{"model": "audio embedding model", "input": "log_mel", "num_classes": 13, "weight_standardization": true, "depths": [1, 1, 1], "am_softmax_scale": 16, "eps": 1e-08, "final_lr_fraction": 0.01}
Rows from block 2 of a small audio embedding model, named by matrix and row number. Each number is 128 + 32 x the weight over its row's rms, rounded and kept within 0 to 255. All counts start at 0. Numbers have three digits each. After the name is the row's rms in percent of the matrix's.
Before each channel's rows are labels from the 100 clips, of 14976, where the channel reaches its highest value: "top examples" is what is common among them; "peak on" is the class under the peak. Only what is clearly more common there than usual is listed. The data: synthesized solo parts of chorales (CocoChorales). In brackets: how many of the 100.
# conv: width-5 conv, stride 2 (model.blocks.2.conv.weight, 288x192x5, standardized in use, each kernel summed), inputs 0-191

top examples: viola (95); note F4 (53); note G#4 (40); note D#4 (33)
peak on: F4 (53)
conv.123 109:114173154130094168156109124126074147109104119084079114060156082119138158120119131172115127223086080125124123125118113152097112120111113141103080154135129146116133126120128147161115154144134081136156164202141130158082095132103135124211116103152122159139145121136131115138157101169127085110086122125098140119128144105072110189146096157097115144177142161159104135118138151145106088155136068179077142213146061063100195163121131104142132095113057127110119150143134088182138138131127136079151141137136135056124121116158162126145105080141255080136129091128201166188090106099114123101

top examples: cello (51); double bass (47)
peak on: A#3 (27)
conv.217 102:133127104152092137150155152178100072155173168124111118098117096141158107142105123120126151148107097146137151048104095139141124150108134136100099164153078127185153133147105133127110209092163080146199139055116144152095133133109145101155148110125150145125091181113169120182143082087084130110141110130149168113147106140147102102194091137168122158071154094186115138103158121169134069065161088083091159133137067135126159144152138130101159057097115109126149098142162104130120165154084089114065136120184170131171104022108176144113081082183128037155144131128159110142117103114131117093

top examples: trumpet (56); note G5 (46); clarinet (42); note F5 (33)
peak on: G5 (42)
conv.154 094:091120090078200098117144067133197160088104090187191116200126178122127095128144117123098116060170142126181097098113167120137114062082145125111181128150090157114149108125104141086107066154113194097053120112131104132106166100120155133072193126149147118152176101121139140104140097124138106120123125160097127156137140142157132114105116125142155132128155080149120096124138097115156089131084201121140132111098140101142075127102118149226133126107181163152082149077082127122126086070120121156145113113110122079128177114132140112164159168106085146070154180180055121076122116084122100145

top examples: double bass (28); note A#3 (26)
peak on: silence (45)
conv.244 110:130136094162113156121155149168087085124150146099125112100100098152159105152110133112120146138116070140149143068119101124138137148098140156096130161164089134174193141130098118137107234109146096153198112060102129152093100120100148110148147104095150125119125154127166136174113077092095122124144103120128146102143122132154103097218085118151109184096160083207102126126166144191164069076166096090083180136144088124108141122153117148111132063110110124144152111157195112137140166112096076126057139128171151095154124038106188149108090062182141058165104147136144109126117110125142121094

top examples: viola (47); note G#4 (25)
peak on: silence (41)
conv.146 101:110147152062182086153101060145146187102118118136140126137084083111104171138143089180103038125112140133107133167104124066112093075135159122137094094110153172129121047096146133170164099118122145117116093168150146165120114133190081135088106136105068143122170104087092117089121157152147148082153139138105097128075116071139133135112117109127144106128134135090152131106128124082081203237138141135175119162062104110104138130122067113196111091150120133154172181137112130119130101161148114079107131167103103116099121185169112122114117109103125202110120112077129118096077201140095118117

top examples: horn (99); note A4 (35); note F#4 (35); note B4 (31)
peak on: F#4 (35)
conv.168 096:140132149159105207162138160099104144129125131102139145073149093163179096075146143105151147131058038117121115142135104166095137133125106114133131121161096138061127157125103100105106116080122099159121120084046102137141111149140065207153079158099118072102108064142114090140104090129158056130127128116143105088144134103112196097125060105099065150122118138128151076156137135158138178150073142134164138130123135141131101084092141132149116135100132175128138154144150069180165117052201147176158116110124130103151168162151129163127212166136180196143069134109125132157127099137134116123

top examples: cello (81); note A#3 (41); note B3 (34); note F3 (31)
peak on: F3 (31)
conv.271 107:119058103181124147117139152091160097143147148157150108165126121171129144102163080131140110138097095149167113094124132119105091167125074187077134166191065113058135167154096116054104149079130155159160105061104096130118117164107135132162133109134139157111177121119170105159121108088150110080123116146105153122153064145161132087149100114119139143085107110254156147090115102148172064100112124089072134154147123102115136101116135141145143064081126138057043120129173101140149148120147102175107073165134161098145182068104128111097100081144142088096111164155147105138138103133116095096

top examples: viola (87); note D#4 (60); note G#4 (42); note F4 (36)
peak on: D#4 (57)
conv.178 103:105109139091120122138118123113099140113091105134126124131097163062057192100099154116089138146145137138133093100109123125147124128152058175103125112139204103110122105130152161165118124144127101101156143192189108148105139102136108070122097109124155193133198108085110070105124098159084121142100161125098144166132136093089072180100150112125141123109075119123077139152145150114163075167174134148132153142139097028061169194111103114126159136140116127080093163160162164172154109103066083095073085187106113053111116140172131111157156156155169091157172103129157138160120098072103153164

top examples: flute (95); note F#5 (53); note E5 (42); note D#5 (42)
peak on: F#5 (50)
conv.272 102:100084147104146115111139138122123123126152128118089139129088136091051118143125146111119145099111145114113147194131123144128133156156118129167101092110146103111087135117138125105167109154108140118141131102119127116169151161165074108088073155102127102082114189107131131133137224102105227184129153133187091115123088126098126086047207128123154073138107159102149126116085136135097167107100115107172110091171195177169073112130144121118085152114137104091137091133105119073091092194101135161110111129102099255106071150121087132137130152101099147135106098106128118119156218189128155125

top examples: bassoon (82); note C4 (49); note G3 (46); note A3 (40)
peak on: G3 (44)
conv.54 101:154164080110185121127137115201096149083128118101150109092081114129151080140122148146109139109153112140147113075116110112122133075068213092136127120122125193235187079124161107168107149111161091157113117077137135159094137129111142126113159136138146086135104118103117107133120068105131122131135114181115102142139149104123126107200105166174087183121193061115121116129158144121131097131161088099100179158126090121100144141166099137190159065153145141233170139157135161145155113080100066103088179088165110089103084088105160147149094083145104119147139131146098105128089159110120176142

top examples: viola (46)
peak on: silence (47)
conv.10 096:146142158138128100126113110069102172106191159156122151116113083150141153108177079180144089148077098127091156200121081099077117147150127128142110119139122178064108144111120107097191113123117111150138123140105126129155145208182052157118071142123098145119101099116110108109127173129167161075132165189178123093115101112111176121105139123049116075130101184113195096087099111120076192173129097123137096183105099121132125098136114127145080120094128119113145169119136049113131105165185123078147087096104147153130134171138111094115106111109148203125104109079172096155111183169140124079

top examples: horn (100); note A4 (50); note B4 (40); note A#4 (37)
peak on: A4 (45)
conv.191 101:147115128191086142129112129109134070116085098131115129115182144136130122116139141079136127091142120120112135072160141131124197115111060116092181141136141080115107187119168122121125063114133159149096109142146100125160106132124106157123129138128135132108128077152090168093106114116127073117127138060123120133117143118121157148078120091126104079174135114082143084197126145110138187096100183165173120074131141149177138146086133144055154255156117159105121125133126154144138115087160114101128089097102113098127184154155120128134246249099140129127126145125084130109138054136141121162

top examples: violin (78); note A#4 (38); note G#4 (30); note E5 (28)
peak on: A#4 (36)
conv.162 101:104055096070170107098135102172152128141143150171137126170104200063081119150117159064118140059200196133138125075097153147168107134136134122118116131113157080170134074146147166150141130156135158078119144095152164134113193120152147040077139112140134146147101179119110132110144124117059161149137137171122128193152152157118085114102155115173153110087115087085110142135172171127138133108170176120163148077120110101128110152160125120133141138149193119125150098118095196117125099129050082105065128089137104123100101132107119112176141166163072129130182083156070084118138159118132143164

top examples: bassoon (87); note A#3 (46); note C#4 (46); note C4 (44)
peak on: G3 (30)
conv.172 106:144166132142084153111110155146056108126116109078096110062122094107135130114087150145112168190100074149124114116110074146097122142127149147126103171140140153160181136135115117152108180129141060119195141147137122150106075091073184078133172086122157117145131100147108122127131105143091089134128105106119121112118151139129101155168125141120106153141126124169069131117176171164165061118201063149069190148127087118090142132176138146114109064122095115164138157173191104162150117087095126112113131158130096078092114083148182167117075057197159051201112152138159130146116089099141134097

top examples: oboe (97); note A4 (47); note B4 (44); note A#4 (32)
peak on: A4 (44)
conv.249 094:105113174112088139080115160109115134154159136120106162130156153045049100078154159123126189137099115075117136187113117148098105123145115123186108147132114105110096171111105117094159105160126104073138150129120105067167149115136150095111131152104141074135089123149135141123172173156135157182086166131203108135151104162051130137053170161091129104161101167102136131098085112130121154072082103131116127123185180186175075117125172115091094160089112105093116101129139136116127080155135205184191134147084064202085083132104135123098109113108084132144149092140118145136134153181137159119

top examples: flute (31); note C5 (25)
peak on: silence (62)
conv.70 102:083149142101159133143115075085157152076139129118121154162073052131110148138156056174095053158083113155171135168077157092073130103117144144121127107161111153073157098142112118121124083112115177138070098148111116142133102161150124156155148134113093130110176063087124125103117149128123118085163131138133111083127075082170145113134109135062149110109120159161161129089123107127138161189080160135126139168130159136150122126063073161193093063110135158130119218136108083160162067125156137137128093137107121117103171156176140100124075116086183179069078169141157149134073160132101119093

top examples: bassoon (61); double bass (39)
peak on: F#3 (29); G3 (25)
conv.56 087:141198135130177149131126155147059152092104112083119123076101132147154094090137175166131156147086074123094137105127081110061134074063181097157120095143184182206193096119140113159094134138145070149144144144130088128114115156107133136104146137128168124122121082133093129110120082124131081148136083130141102121103189082147137140180148193138064154163161123101121103127152144126162100142172102105096194173133097129074139146144108128176126085149105136212151179141150171142157115062131052092119145109126094084084091080118157169112099117129111126205107126135115112116086140123128178117

top examples: oboe (95); note B4 (47); note A#4 (35); note A4 (34)
peak on: A4 (33)
conv.90 099:120143159119107108132141180132070087106129168109094151087072132106116136091125181147129159143103112109086106163142104104158126116114121131189116095108203128144113139106152112154136148126160062128162117137162094110140108142116053101155089136119143170101126163103157055140092168139104180227065147104184159131126106086050095136143186119140139138116126160117085102140114131133123076126132054129109140149153149126111192196107093082095168139123086091116130111125138110107101126148104120161077138145147121151137091126122147168121145102131154069217131059094190154133127133159079224143

top examples: violin (85); note A#4 (51); note C5 (43); note B4 (29)
peak on: C5 (36)
conv.189 091:133079103166114134121139136180113096104082089137085072138155164112117061171106141088136143122147149133159119053135145195141173151076103137110161185097129083150127152092138146119136125133159134122126145084161138139130115109142136141098138055081133145114100199154184157160155114092139170131100104110076163094135096141122130123107131078152155097137109084119128067139189091121153121044147143100121173093122117110174165168146170126099175189119140088094121061086117144135111182145146119113136158070218189087182113054125145117176161172168111104125177099164121129144156096105137115146

top examples: bassoon (94); note G3 (46); note A#3 (41); note C4 (37)
peak on: G3 (45)
conv.148 101:133131096140149109146131124203149101096109108136138101147096082110131091170122081106116128113136100171152143044139137124154140132115156165077148127145056134175197111138098136145104168093132144112141112066106137219097111080084136099116158093133138104133179172113140144149130082106088129087159109115102130127104105119158108075192060119168155178115177090181112131116177119130158056091144124100092152118110127129145145136158131161150134047104128126144131136122153086137126167098098090154077156151214158117171131069141208154124089077168099037125127178165112123120117111137130096126

top examples: violin (82); note A4 (54); note A#4 (34); note G#4 (33)
peak on: A4 (53)
conv.63 098:099114166072118121124129166118098103140069077106099142115113162077056156103116189109111179125134125115119097113112141139141113135107059152144129117126255082110109128121155151140099094168123090103138162155212086114125124106112096092120092107129166211116154154102130062111121144122091155206081134085147152152091116132094095168086198135134145096131084142110079131164124128110153084141119126166120129097152145099091160192103136097095172149152101124055091096140130171138138126147098121160068108181130123099128120142126105137169145123134141068158167098148137161143118120113104178172

top examples: bassoon (100); note G3 (54); note A#3 (45); note A3 (44)
peak on: G3 (52)
conv.27 100:121151119117149137103127135190110070078147134139128130145081138133153092155123165108070148097153097143138118105096096103151125088091181142140123080132171140201181132115135084167089166101158110132112090074155123185118116119084149090092158106116166112134170139122116126122092118096077125164139129123137117128131145094156117095199165102186131171070145101147094107134164122154169053076168118068082200093134133137093116148152077151109150075163089126185156121125136136128156118083098107171039169156169118111114136090125190172083086096157095054183102170132100115108084103122134163131

top examples: violin (95); note A#4 (35); note G5 (34); note G#4 (29)
peak on: G5 (34); A#4 (29)
conv.11 099:091069111127155130093118103160148095118097125181167136204113242100064128130109148072107140073198156137154092052145158120165106153132097143089150114118161054144120131144159143149089118135134143109110090112161119122117154123117149076123162117162155170154144102098145101140127101118074134131106164161112139185142136133126072148114159095165172120111097102128087137148132121132166073090128162109110144078149131064116125184116099114113178151146169100080087089133146183084119124094085090129047129155131121069097138131129126105159152171135100096122204119175102113123144092067101137193

top examples: clarinet (34); cello (28)
peak on: silence (43)
conv.169 097:103150131128084157122124131115095119143129146092131123090133110094114105120123141123069161176131100140164093129084120168107094129099124180139117177186100122111183167134098134147106176155114095110191139146102132147112118135081185084155174123167155097166118103146132139138142106145079073131129108131140119122141171134106092146149107163098119139124099135190086142102198166200164025094166078166035197162166120136115124108154144130146083081109106137123112135142169106167176101083085138131158163106119110100093146117165191154117069056199183077147119118158154152176076112116132139098

top examples: violin (95); note A#4 (51); note G#4 (33); note C5 (33)
peak on: C5 (26); A#4 (25)
conv.77 095:124127119114122109149148120152094112113094075112120145115081146061057159141102133109115113100169157135107111095136105086167134134134082143089134106123238098141109106130185120175132131140118094094139141154217132161119134093159100079126095118128134244137153132108151087141095116129098141116119143118095175131100120079088076159119153100166119117136118140097105101176146149121115130162170127154162137116109079067073170201135086118111225155185134127101133135149133132130144145140093059048034111146152148058141099159134134131153168135166126125119179108094122129123136118113117143178

top examples: trumpet (61); note G5 (39); clarinet (30)
peak on: G5 (36)
conv.108 108:101080103139152105102127078141187102090091115198155115224141180158126124145134117078109113044168154144160122073128184098150149087111093141089181106147136052126130151108138132111109069104121216139062099092152104133132135108124145141072161100141152131121164118123127158115108107097134110106158124087101127123130103100186150121104128062153168121140119093141123090127130089110163145094091199099141135038134158129159113134088097168140139171123141138098095125080113152090126111104163096159099113127099124090120190117163106106142160203100080119092142173167086103075112088104134119168

top examples: horn (82); note B4 (33); note F#4 (32)
peak on: F#4 (32)
conv.231 100:122133140148151153133096111089163140130123137124111128127148083129120092131128103116132067135080124118118138149125137121070125108121097112123123130122106127088114142134123129114162069107109174122100123122092146140144123151164074162139114151101063079098127129121091147103135130122149099081139127144117049115123090141142169080068093094080110075143109120105169106145133148158118255188086184176204128143125142154174089086089125123149067174113160177123171164140132098148161126134167138099152093078089105139116168179172126137125186187104168230116055110108124091133126132150121111092

top examples: cello (58); double bass (41)
peak on: F3 (26)
conv.78 099:119097063191102147148159105145133101085150154119100095084119090157159073143132097119125079153148151093130156080152120110130160136071116128096151145158094134133154173111146094100105198079144126177150092067110115138088137164150118168177098120127121155109085157123182120173103068076123130102091096168144181101151092116097140099184082099137073160099161093175149104143126103180091125075112134085117126178159076131137187140118130130137166143126106112098111100096152099116126180141136052056077120048194189088179161104096180116112159158148159106120118120104169100152122119130118124135

top examples: trumpet (59); note F5 (38); clarinet (38); note F#5 (35)
peak on: F#5 (27)
conv.101 096:082138100137181136156164038142178153043105101161145082161084095135123068167135079087075056114133131134163128095115153115146144077080138154084152089147065129141155136094126136124119103113144188169074109064121125178126129114114106145126115106120118082088178145092182136131145127107153122076168096120103146095147136090164148050118098130132128132100154058146157079161156133183138164140120187141166156136174141135172107121113093168198133096143143168140125182086103094147171120093132109119136139106151175104156165131155169106150171155116166170067106157136086132121089135097143105139

top examples: bassoon (91); note G3 (44); note A#3 (42); note A3 (38)
peak on: G3 (42)
conv.204 104:151137109131136133145144129160127091132137143169178121172098140125137172129149106111131130027121090180133125075123111095137096183148142149082123137148110142142148117145107118129104172087169108146152071067114088163111080132093146113078143085102129092144187124131099159159121135111124133119176137127071098126117145108165123068167129131165138165101150080178129142099141138113171085132147124096097165064085100120100040079142127146109076077125085122153150149178180149124136154143111128163069147206166134121139130109131132112096066062138056073131068208135066122063136130108161090116

top examples: flute (74); note F#5 (34); note G4 (29); note E5 (29)
peak on: F#5 (34)
conv.34 105:117125132089126131141122073108187143169121104132113116154152127062057124140101091102143087094116217126128139132136154153094118144118106105087103178122084097094130092175137169099144098181091193075119166178096190115137188094129153082100138124146083082141110164142106162130169144159112139087150103104105062160118133202138094115039116133103149090162102150096119173129153157128115168113139149191139118099122148145178056069179177145129068155139183141103129110121077156130106133153068161093177105090100128159121133176126123118135106127141122139084118121147076135133174129138164065130

top examples: cello (73); note F3 (46); note A#3 (41); note A3 (31)
peak on: F3 (46)
conv.186 104:110129142115065128141129162115090082106155153091058142073076081127139122109132159151117139167070063106137127165127124130104102132161113155198090120154134134111127195121114126132148153087140081127165119131117074107142115176120056152196069178147144121133135137104158073117107152139118159170089148115185148092157112074065131129158152125107095137098137152129131102110119146178111094101126062108082142182198151168131186139094117091103123125100071132085091156144129086137139105151121132137089132138128127163112123122128147172085106088115185092180091095083229148178113159182106180106

top examples: violin (76); note A#4 (44); note C5 (37); note G#4 (33)
peak on: C5 (30)
conv.96 093:130127137089097140135172128160079118144148151150130144131114193070109137092110151098068138114168166123101107140110100148167122134141105131143121128102210069151100060067160119158122139145116087073150158126192094103120144108132132054109080090111147199144106143136173119145132149137089168209087165117137179145137133114048097153129201100182161122108113144110083121168124149124106081099155111136127124088115109104103153209151093096030190124160124047105111099108133165128103136144081144122090150133135142103151062130125129115161154136148092091160177088125118119136099143114123173161

top examples: oboe (67); note A#4 (42); note C5 (31)
peak on: A#4 (27)
conv.51 092:155111130099146061092096160158113101157080123158122120148091200126140136143107180067116152061188168121119113079124125082150104098138164095144117127103176098192097098130170124168083134133134088122154139121159110121124152080108131125073131118155164134146104133124095136101101113145107139176095150141124123167101163131093137124144157090159152126072136102065075154161149190138169066103185142116134175048106141097101115149176108127107171152184141095176129112142155195100102091087119078149062153162129076113109124140124149171132138168172081102189156115115068141096109097071136177173

top examples: horn (87); note A4 (44); note B4 (41); note C5 (35)
peak on: A4 (37)
conv.143 087:155112127189110170130117131087140099115083144115096097111182103160136100117133136084180149114110099118118154103175117147138208135107070118101141158154062076105102181150174149097116061098143159161111132132120072112150108133150106192133122135095131088079126107190128178118114121135142096141164120069116109110138148133148163108088117071098104130196162089109132081177128146126137183108074175142157125058138138176161119119127170183103149213096118163097115135091112126144140132083154112125142089106072110126119155102142072135133212213102124145086108141104089148135136098138201089152

top examples: flute (84); note E5 (51); note F#5 (48); note D#5 (32)
peak on: F#5 (47)
conv.128 108:122107170109102094108123160108141144141143123104103153113098120073054133127138146101136142082097143114102142203126127144112139154148119135185121119114130112101100146129113129107178104148108138106143149129093141110179151139154097099090095168101129085111104173123120151125143234112122190179134140114182067121094109147123122099064175127097145083138111167100157145101113121118117184096095107125155112078151192204172057074134148119089064151122136111079140116137108110065108105181111174185137102142113107255109093150112096145124098104119094146138095122107104134096155188200138147107

top examples: bassoon (99); note A#3 (56); note G3 (54); note C4 (42)
peak on: G3 (53)
conv.38 108:170139087125130107117116111152162100153128119143144104156126123153147131136126111098141118060148129176121125079126141103138115141125148147096128150148088124150166111163098105119079132112136143133116096108096141147099102089074186117066185098120130086144163121152102166133102101121145099092187114110076089123116144158222117085158099148138124155097129090163110159092146127117169060117156110133069154061083112137106049064186161188121090087150148137161159138123148143130129131103120103155127137163135125094124162121129134126092065073145069101129083237138041128078156088086204071120

top examples: bassoon (98); note A3 (46); note B3 (40); note G3 (39)
peak on: G3 (37)
conv.28 103:135191134108109109163132097207125085082132098088077144109084069093132145177102114134104069134141128162120145110127140100149160110125155124099151102121161127219188094120146135212144165119128107116113105146141153219102104097110132068149143121130101140132170173123128140123084136138060115122166128090116121115109146073147093141192113108177108177146140142116083095119154145142066097129172090155110145122119074105080166153169074156118154107154081102158178145155134100141129156146079079059048157140197154127156077134146159139117093093132144058139114159107153153113118093115140102124

top examples: clarinet (99); note D4 (69); note D#4 (37); note E4 (33)
peak on: D4 (47)
conv.57 109:137195149083098126135112104060175150170103125111159155144180135076099180100131112160124130159109128115145129157134143140078116113117124103124138162134101143064098119162089142108123078160091143082113135244130159087141122065112169081134166131167109125141109042150106152090138087191155078098135117101075096155106143152106116190044127173079139082185086187111114173106102141086138076150115138178053107154120132108131116121123134125130089150104124145141091164119109153165139112120141165137222131155070108130103143161155102089109094121083161134092122116146127157127122097095146105118

top examples: cello (39)
peak on: silence (52)
conv.164 102:114134124151112161126140118112134110099126143116132103137105100124135108103127128141108150172106083159154088110083113145090098147111130200127124158163078141089189162138088128116085185098141127129176101122100097159109084115074148114150140096124164085147175089120148124167126112133099072123126114119132123104137131115147107126179108127091129163106121114230096130102178158201181038110165109138045203166157127105107122097144125147143086058075118132139109179156193111180168145086110140162114129174119116105104149097179199139084079076176169046144099172146155121152112101111126125087

top examples: cello (32)
peak on: silence (61)
conv.236 088:124107108179105154133138161117088084149130145110123093086102095163142127140125113136145146152094066146144125083111098141129108213142071181102116155186071136104154141150097137112112216106136094154226123056083106133122115140113120120184118117128149135151106162121159118201108078128113121109117116154124175104158107125120098089171073133104055171093133106175105135115139167177139072090166102117068156163132102105109152138137142113117141061081120122072086136173200089140146160118100100112100105120156148098160129063120178133138090086203163071147119132108170160167136115133122141098