Weights of a small audio embedding model: arch crnn.
Rows from block 3, named by matrix and row number. Each number is 500 + 40 x the weight over its row's rms, rounded and kept within 0 to 999. All counts start at 0. Numbers have three digits each. After the name is the row's rms in percent of the matrix's.
# weight_hh_l0: LSTM recurrent weights (gates i, f, g, o stacked) (model.rnn.0.rnn.weight_hh_l0, 512x128), inputs 0-63
weight_hh_l0.80 113:504513485541496543470430461576527551482522522457466463471460456478478532501476535584532509503572536496459462539563460509465453541459456503490485526526484510495525511529470512552592517575541484
weight_hh_l0.81 106:530481453554484494610474485492528548535614529541568456454435541569495495517476549497450499533499548506541497441457465486437612477534533455540482519524465491498509533515483479508553528548497568
weight_hh_l0.82 098:533516519528545461478530445493560478399503473438556458504519510468526493480467479486419498486477506493471517457491489523539442495509453479475487516518496498547468521476474504527530454579481500
weight_hh_l0.83 105:599474548540520418522430488490496484555529466462520454560473479478539462489502539445405464488434482479547460421521497450443497522484464591544555502570581528535456489495498465502479520436531563
weight_hh_l0.84 088:549455486563484484502444522499528449519478533503587516512480509432484518523472522491399496484404471490603579530550495425515463518492420509493475553536485469520474502499483527483510508468433442
weight_hh_l0.85 111:459541483522522511552587592499514519498559482477485508522566426466463532542539496571499449441504451492516479492528491557518496499500477450426494536492475533446535458515494456471516558474513515
weight_hh_l0.86 109:511486564483554467578491497470460463457494475488496496501525470505545553526471557485465461448446553549480456472462524494481518506519516513496553454454490531480499599537474536575474521480484536
weight_hh_l0.87 101:498505487519427560407491469484504565493537503525513546462574494440535475430409518488528565487489586466475497533457479530510425531454445488499399500507511535544505479448523516517482473534472524
weight_hh_l0.88 127:504443505453470527469516490525504562494513481503528474507478431433480537471490456542542551519479529482502518514514537512481497547450483563477449533521586535527532469450491489473585495571480453
weight_hh_l0.89 099:441507460472490507529473529536502506535520488488512530567513503488543569477511429539618486500530527504457522550448506483503466523452441533469443558515558496586545452505531514441576494549475493
weight_hh_l0.90 098:440500477493476486445463537534484546423473496434465570433546499501490539462477488447544536541540501565540521495529468511530512523434433534506527470496498457483506433520460509451458518513528506
weight_hh_l0.91 096:462395540496495505454503467486539497479430481434577525508470453514593512529433481430472524518481513480486502525478476390514506474483425556502473536493573483528502476499583492467466558447521500
weight_hh_l0.92 115:416483500468463491461503551504465500545597457487490591441546464495439543504517427570561556485513509531477462491469518573466559530473506472516450487520525495502585484477474471480643436501572503
weight_hh_l0.93 117:541461502493541478557419423534590513520558502506539481597510477546478452516433583537417467466499538472478502529511527462481544532532517477545453495510508529492439510524495492557565454544505506
weight_hh_l0.94 109:486551507438582489555503538467488505458400514476506506535491536501449516549521430430477524454414416462513492486507438446513468515537450500555542528540471477459559585505478461438536471461495517
weight_hh_l0.95 113:521542459504481455450519406465569500393521532544480515488450489489491500506516532522449481482520547447525512481517555544519489470562469495469443431455502499463469465448523467500507488501397484
weight_hh_l0.96 113:492517440502514467596529473595481510558515514530511511539442523586529530549470560477484426464493417524543507509541484491466569517563534488567535523472530501505486565537454502499538500465548475
weight_hh_l0.97 109:556470509532459479449467499482508487492488524477476451501450535505549534536492569501546549582540488502462524516493444506556512488525497541514480523450514423485458453450530526481450525463523511
weight_hh_l0.98 100:492445522457483518495467485469431527519471427476530549517597500470452466492400532529549516504424521517553557513448517437490472497543438589491498543483494548544468439467450599497514535521479479
weight_hh_l0.99 100:558519515462509553482487517519484444462418476455480492445450496524489533463548447414513473554526560514523465477518450456511437489568462546494470474464461462452526418484484549472549544482467451
weight_hh_l0.100 096:557482537477537512497466498451498441526469489462532490561512431544558500445470580425512520546517514403497522460491461508434494469510461529485545511498522432559510543534575531538490528412524525
weight_hh_l0.101 104:499456478517511604441463459488550517575463465487496453525510472451486483502486537458482549496467456498525521519494444451538548500519576496472508537567499537477512521457565518468469486479563488
weight_hh_l0.102 105:411544505519497525478522629462491504531524437473465567429568534439444498456553439455488487480532481457527519443457548533496459447473510507534565482497519484494529475514514426475493494480547483
weight_hh_l0.103 095:567495551497534511397500514539472542494409457522500429578532465527527464445532554526513489473467453506496506488527456487523493546517489496456460524491591498523421531477484526480456491520509458
weight_hh_l0.104 111:492557452501477560535516486489437493568531498535496450483464584537530567474509473556527553501476446525429465496465504477443577471454475491547465522408476487552496477483437564467517502496471517
weight_hh_l0.105 098:593457498456502571457491443512491477598493455468502488594520473472488515477482526529503484481475488514560599449518486493534500575544474494479513490540477507533401454535533566481513527496524493
weight_hh_l0.106 107:540450479508402490505486454443528549498449515491529477529537454433573456523495518448563497491492499475463456531494497529527520514493481504483471463479498514587516466441508461436443497479525481
weight_hh_l0.107 106:509484528546447468429530565434473504526507553535512506503522560512522492521557520495549494515421514401486436512487479423490522546537504495534507509476518530503479471470621527379517490464610455
weight_hh_l0.108 118:491460504432512486501501511482396466477436467483424531472548424425460550502468533429507539467560437534556498557497550567465454531536491459454503500510491532525527429473522490571508534484490509
weight_hh_l0.109 089:493542482499532525447420504532438513498461536517535460473508466467505487474557512529464521510487506518537461477545508470525528423476600503526492482472499488544467528531573465471455486557552508
weight_hh_l0.110 111:451556456506452466535506507526512528538519535508478496534491501559418509521467504582483516441444478519507543415483441498504520537497493399509511460538525537495501575565467532494595472446550586
weight_hh_l0.111 104:492450442543487514518491469528524548566501528399533508460506566563523507483538472506443481464481490451562477506589386469530505530435549498441535578564498536482449458470492495420440511453471495
weight_hh_l0.112 102:499477518504453510461453519488506527500586509495504560479499505440515561494478381527538512538510435428550485442470541501483560465474474512545456562460571565583448413464516479417484470481525489
weight_hh_l0.113 092:515538410537516510504449450499489511501501510448532502443498518539561501537452513470440455545522449467451520431541559472499499473471453471555459510446507487541522552508516554507518526468497550
weight_hh_l0.114 105:486473445456422496482498481524510561607475423487456445510489466505561565466513496473560537502491481540581538521530464506532520458466543485474413519575496512517556493481461503466527467475568530
weight_hh_l0.115 098:493421545506464547451455490548466499511487475512485478424493485444476459459572413535545527495566499521566569541484537507520502525421476551507486513545541531545557447467522496371486475519467416
weight_hh_l0.116 098:593495560465481565520472475496488501541481457520572459549411548500503522532437512563522535507470442427550509522552510461437527591540434536582477571472590515575495512509490541479460509563561512
weight_hh_l0.117 087:389573473491500453478516583457487442535537485535491571518545530454521490487521485476510534553521488554501519525459576483438493478477488520507407516504450466511560427474467480527571483527461578
weight_hh_l0.118 110:482533512437615519491532540480467482535474486523527479534461549500503521586530541488508446538454451543477502451493553456471538424524481502500599535465455523492493593517536534535466479505549504
weight_hh_l0.119 104:477447473493469438433470469494405542447494474558537492446469510444450538498503488423450553538504596533478508548473492489517497461578429526504479426468450504407507500459476514532540587545460513
weight_hh_l0.120 083:497421558538496549527485562491520422511484488517443514596550476450497510484495505460484531449505494561454459483457494508476499398482551522519554577548497515443490473522574500528460531505477500
weight_hh_l0.121 097:532422539489477490464451456489446516542431435499566554429493464428526502459455578491548570464467510446495532502396478486493483507506506489527448472529502522499475482505574521484480507473545505
weight_hh_l0.122 099:500425541530498449496400478501453463575550531511562490508479587464574474516457502449468529495502486423464514539456513440531546456432441557514463476480531460603431471442497486530516539510499512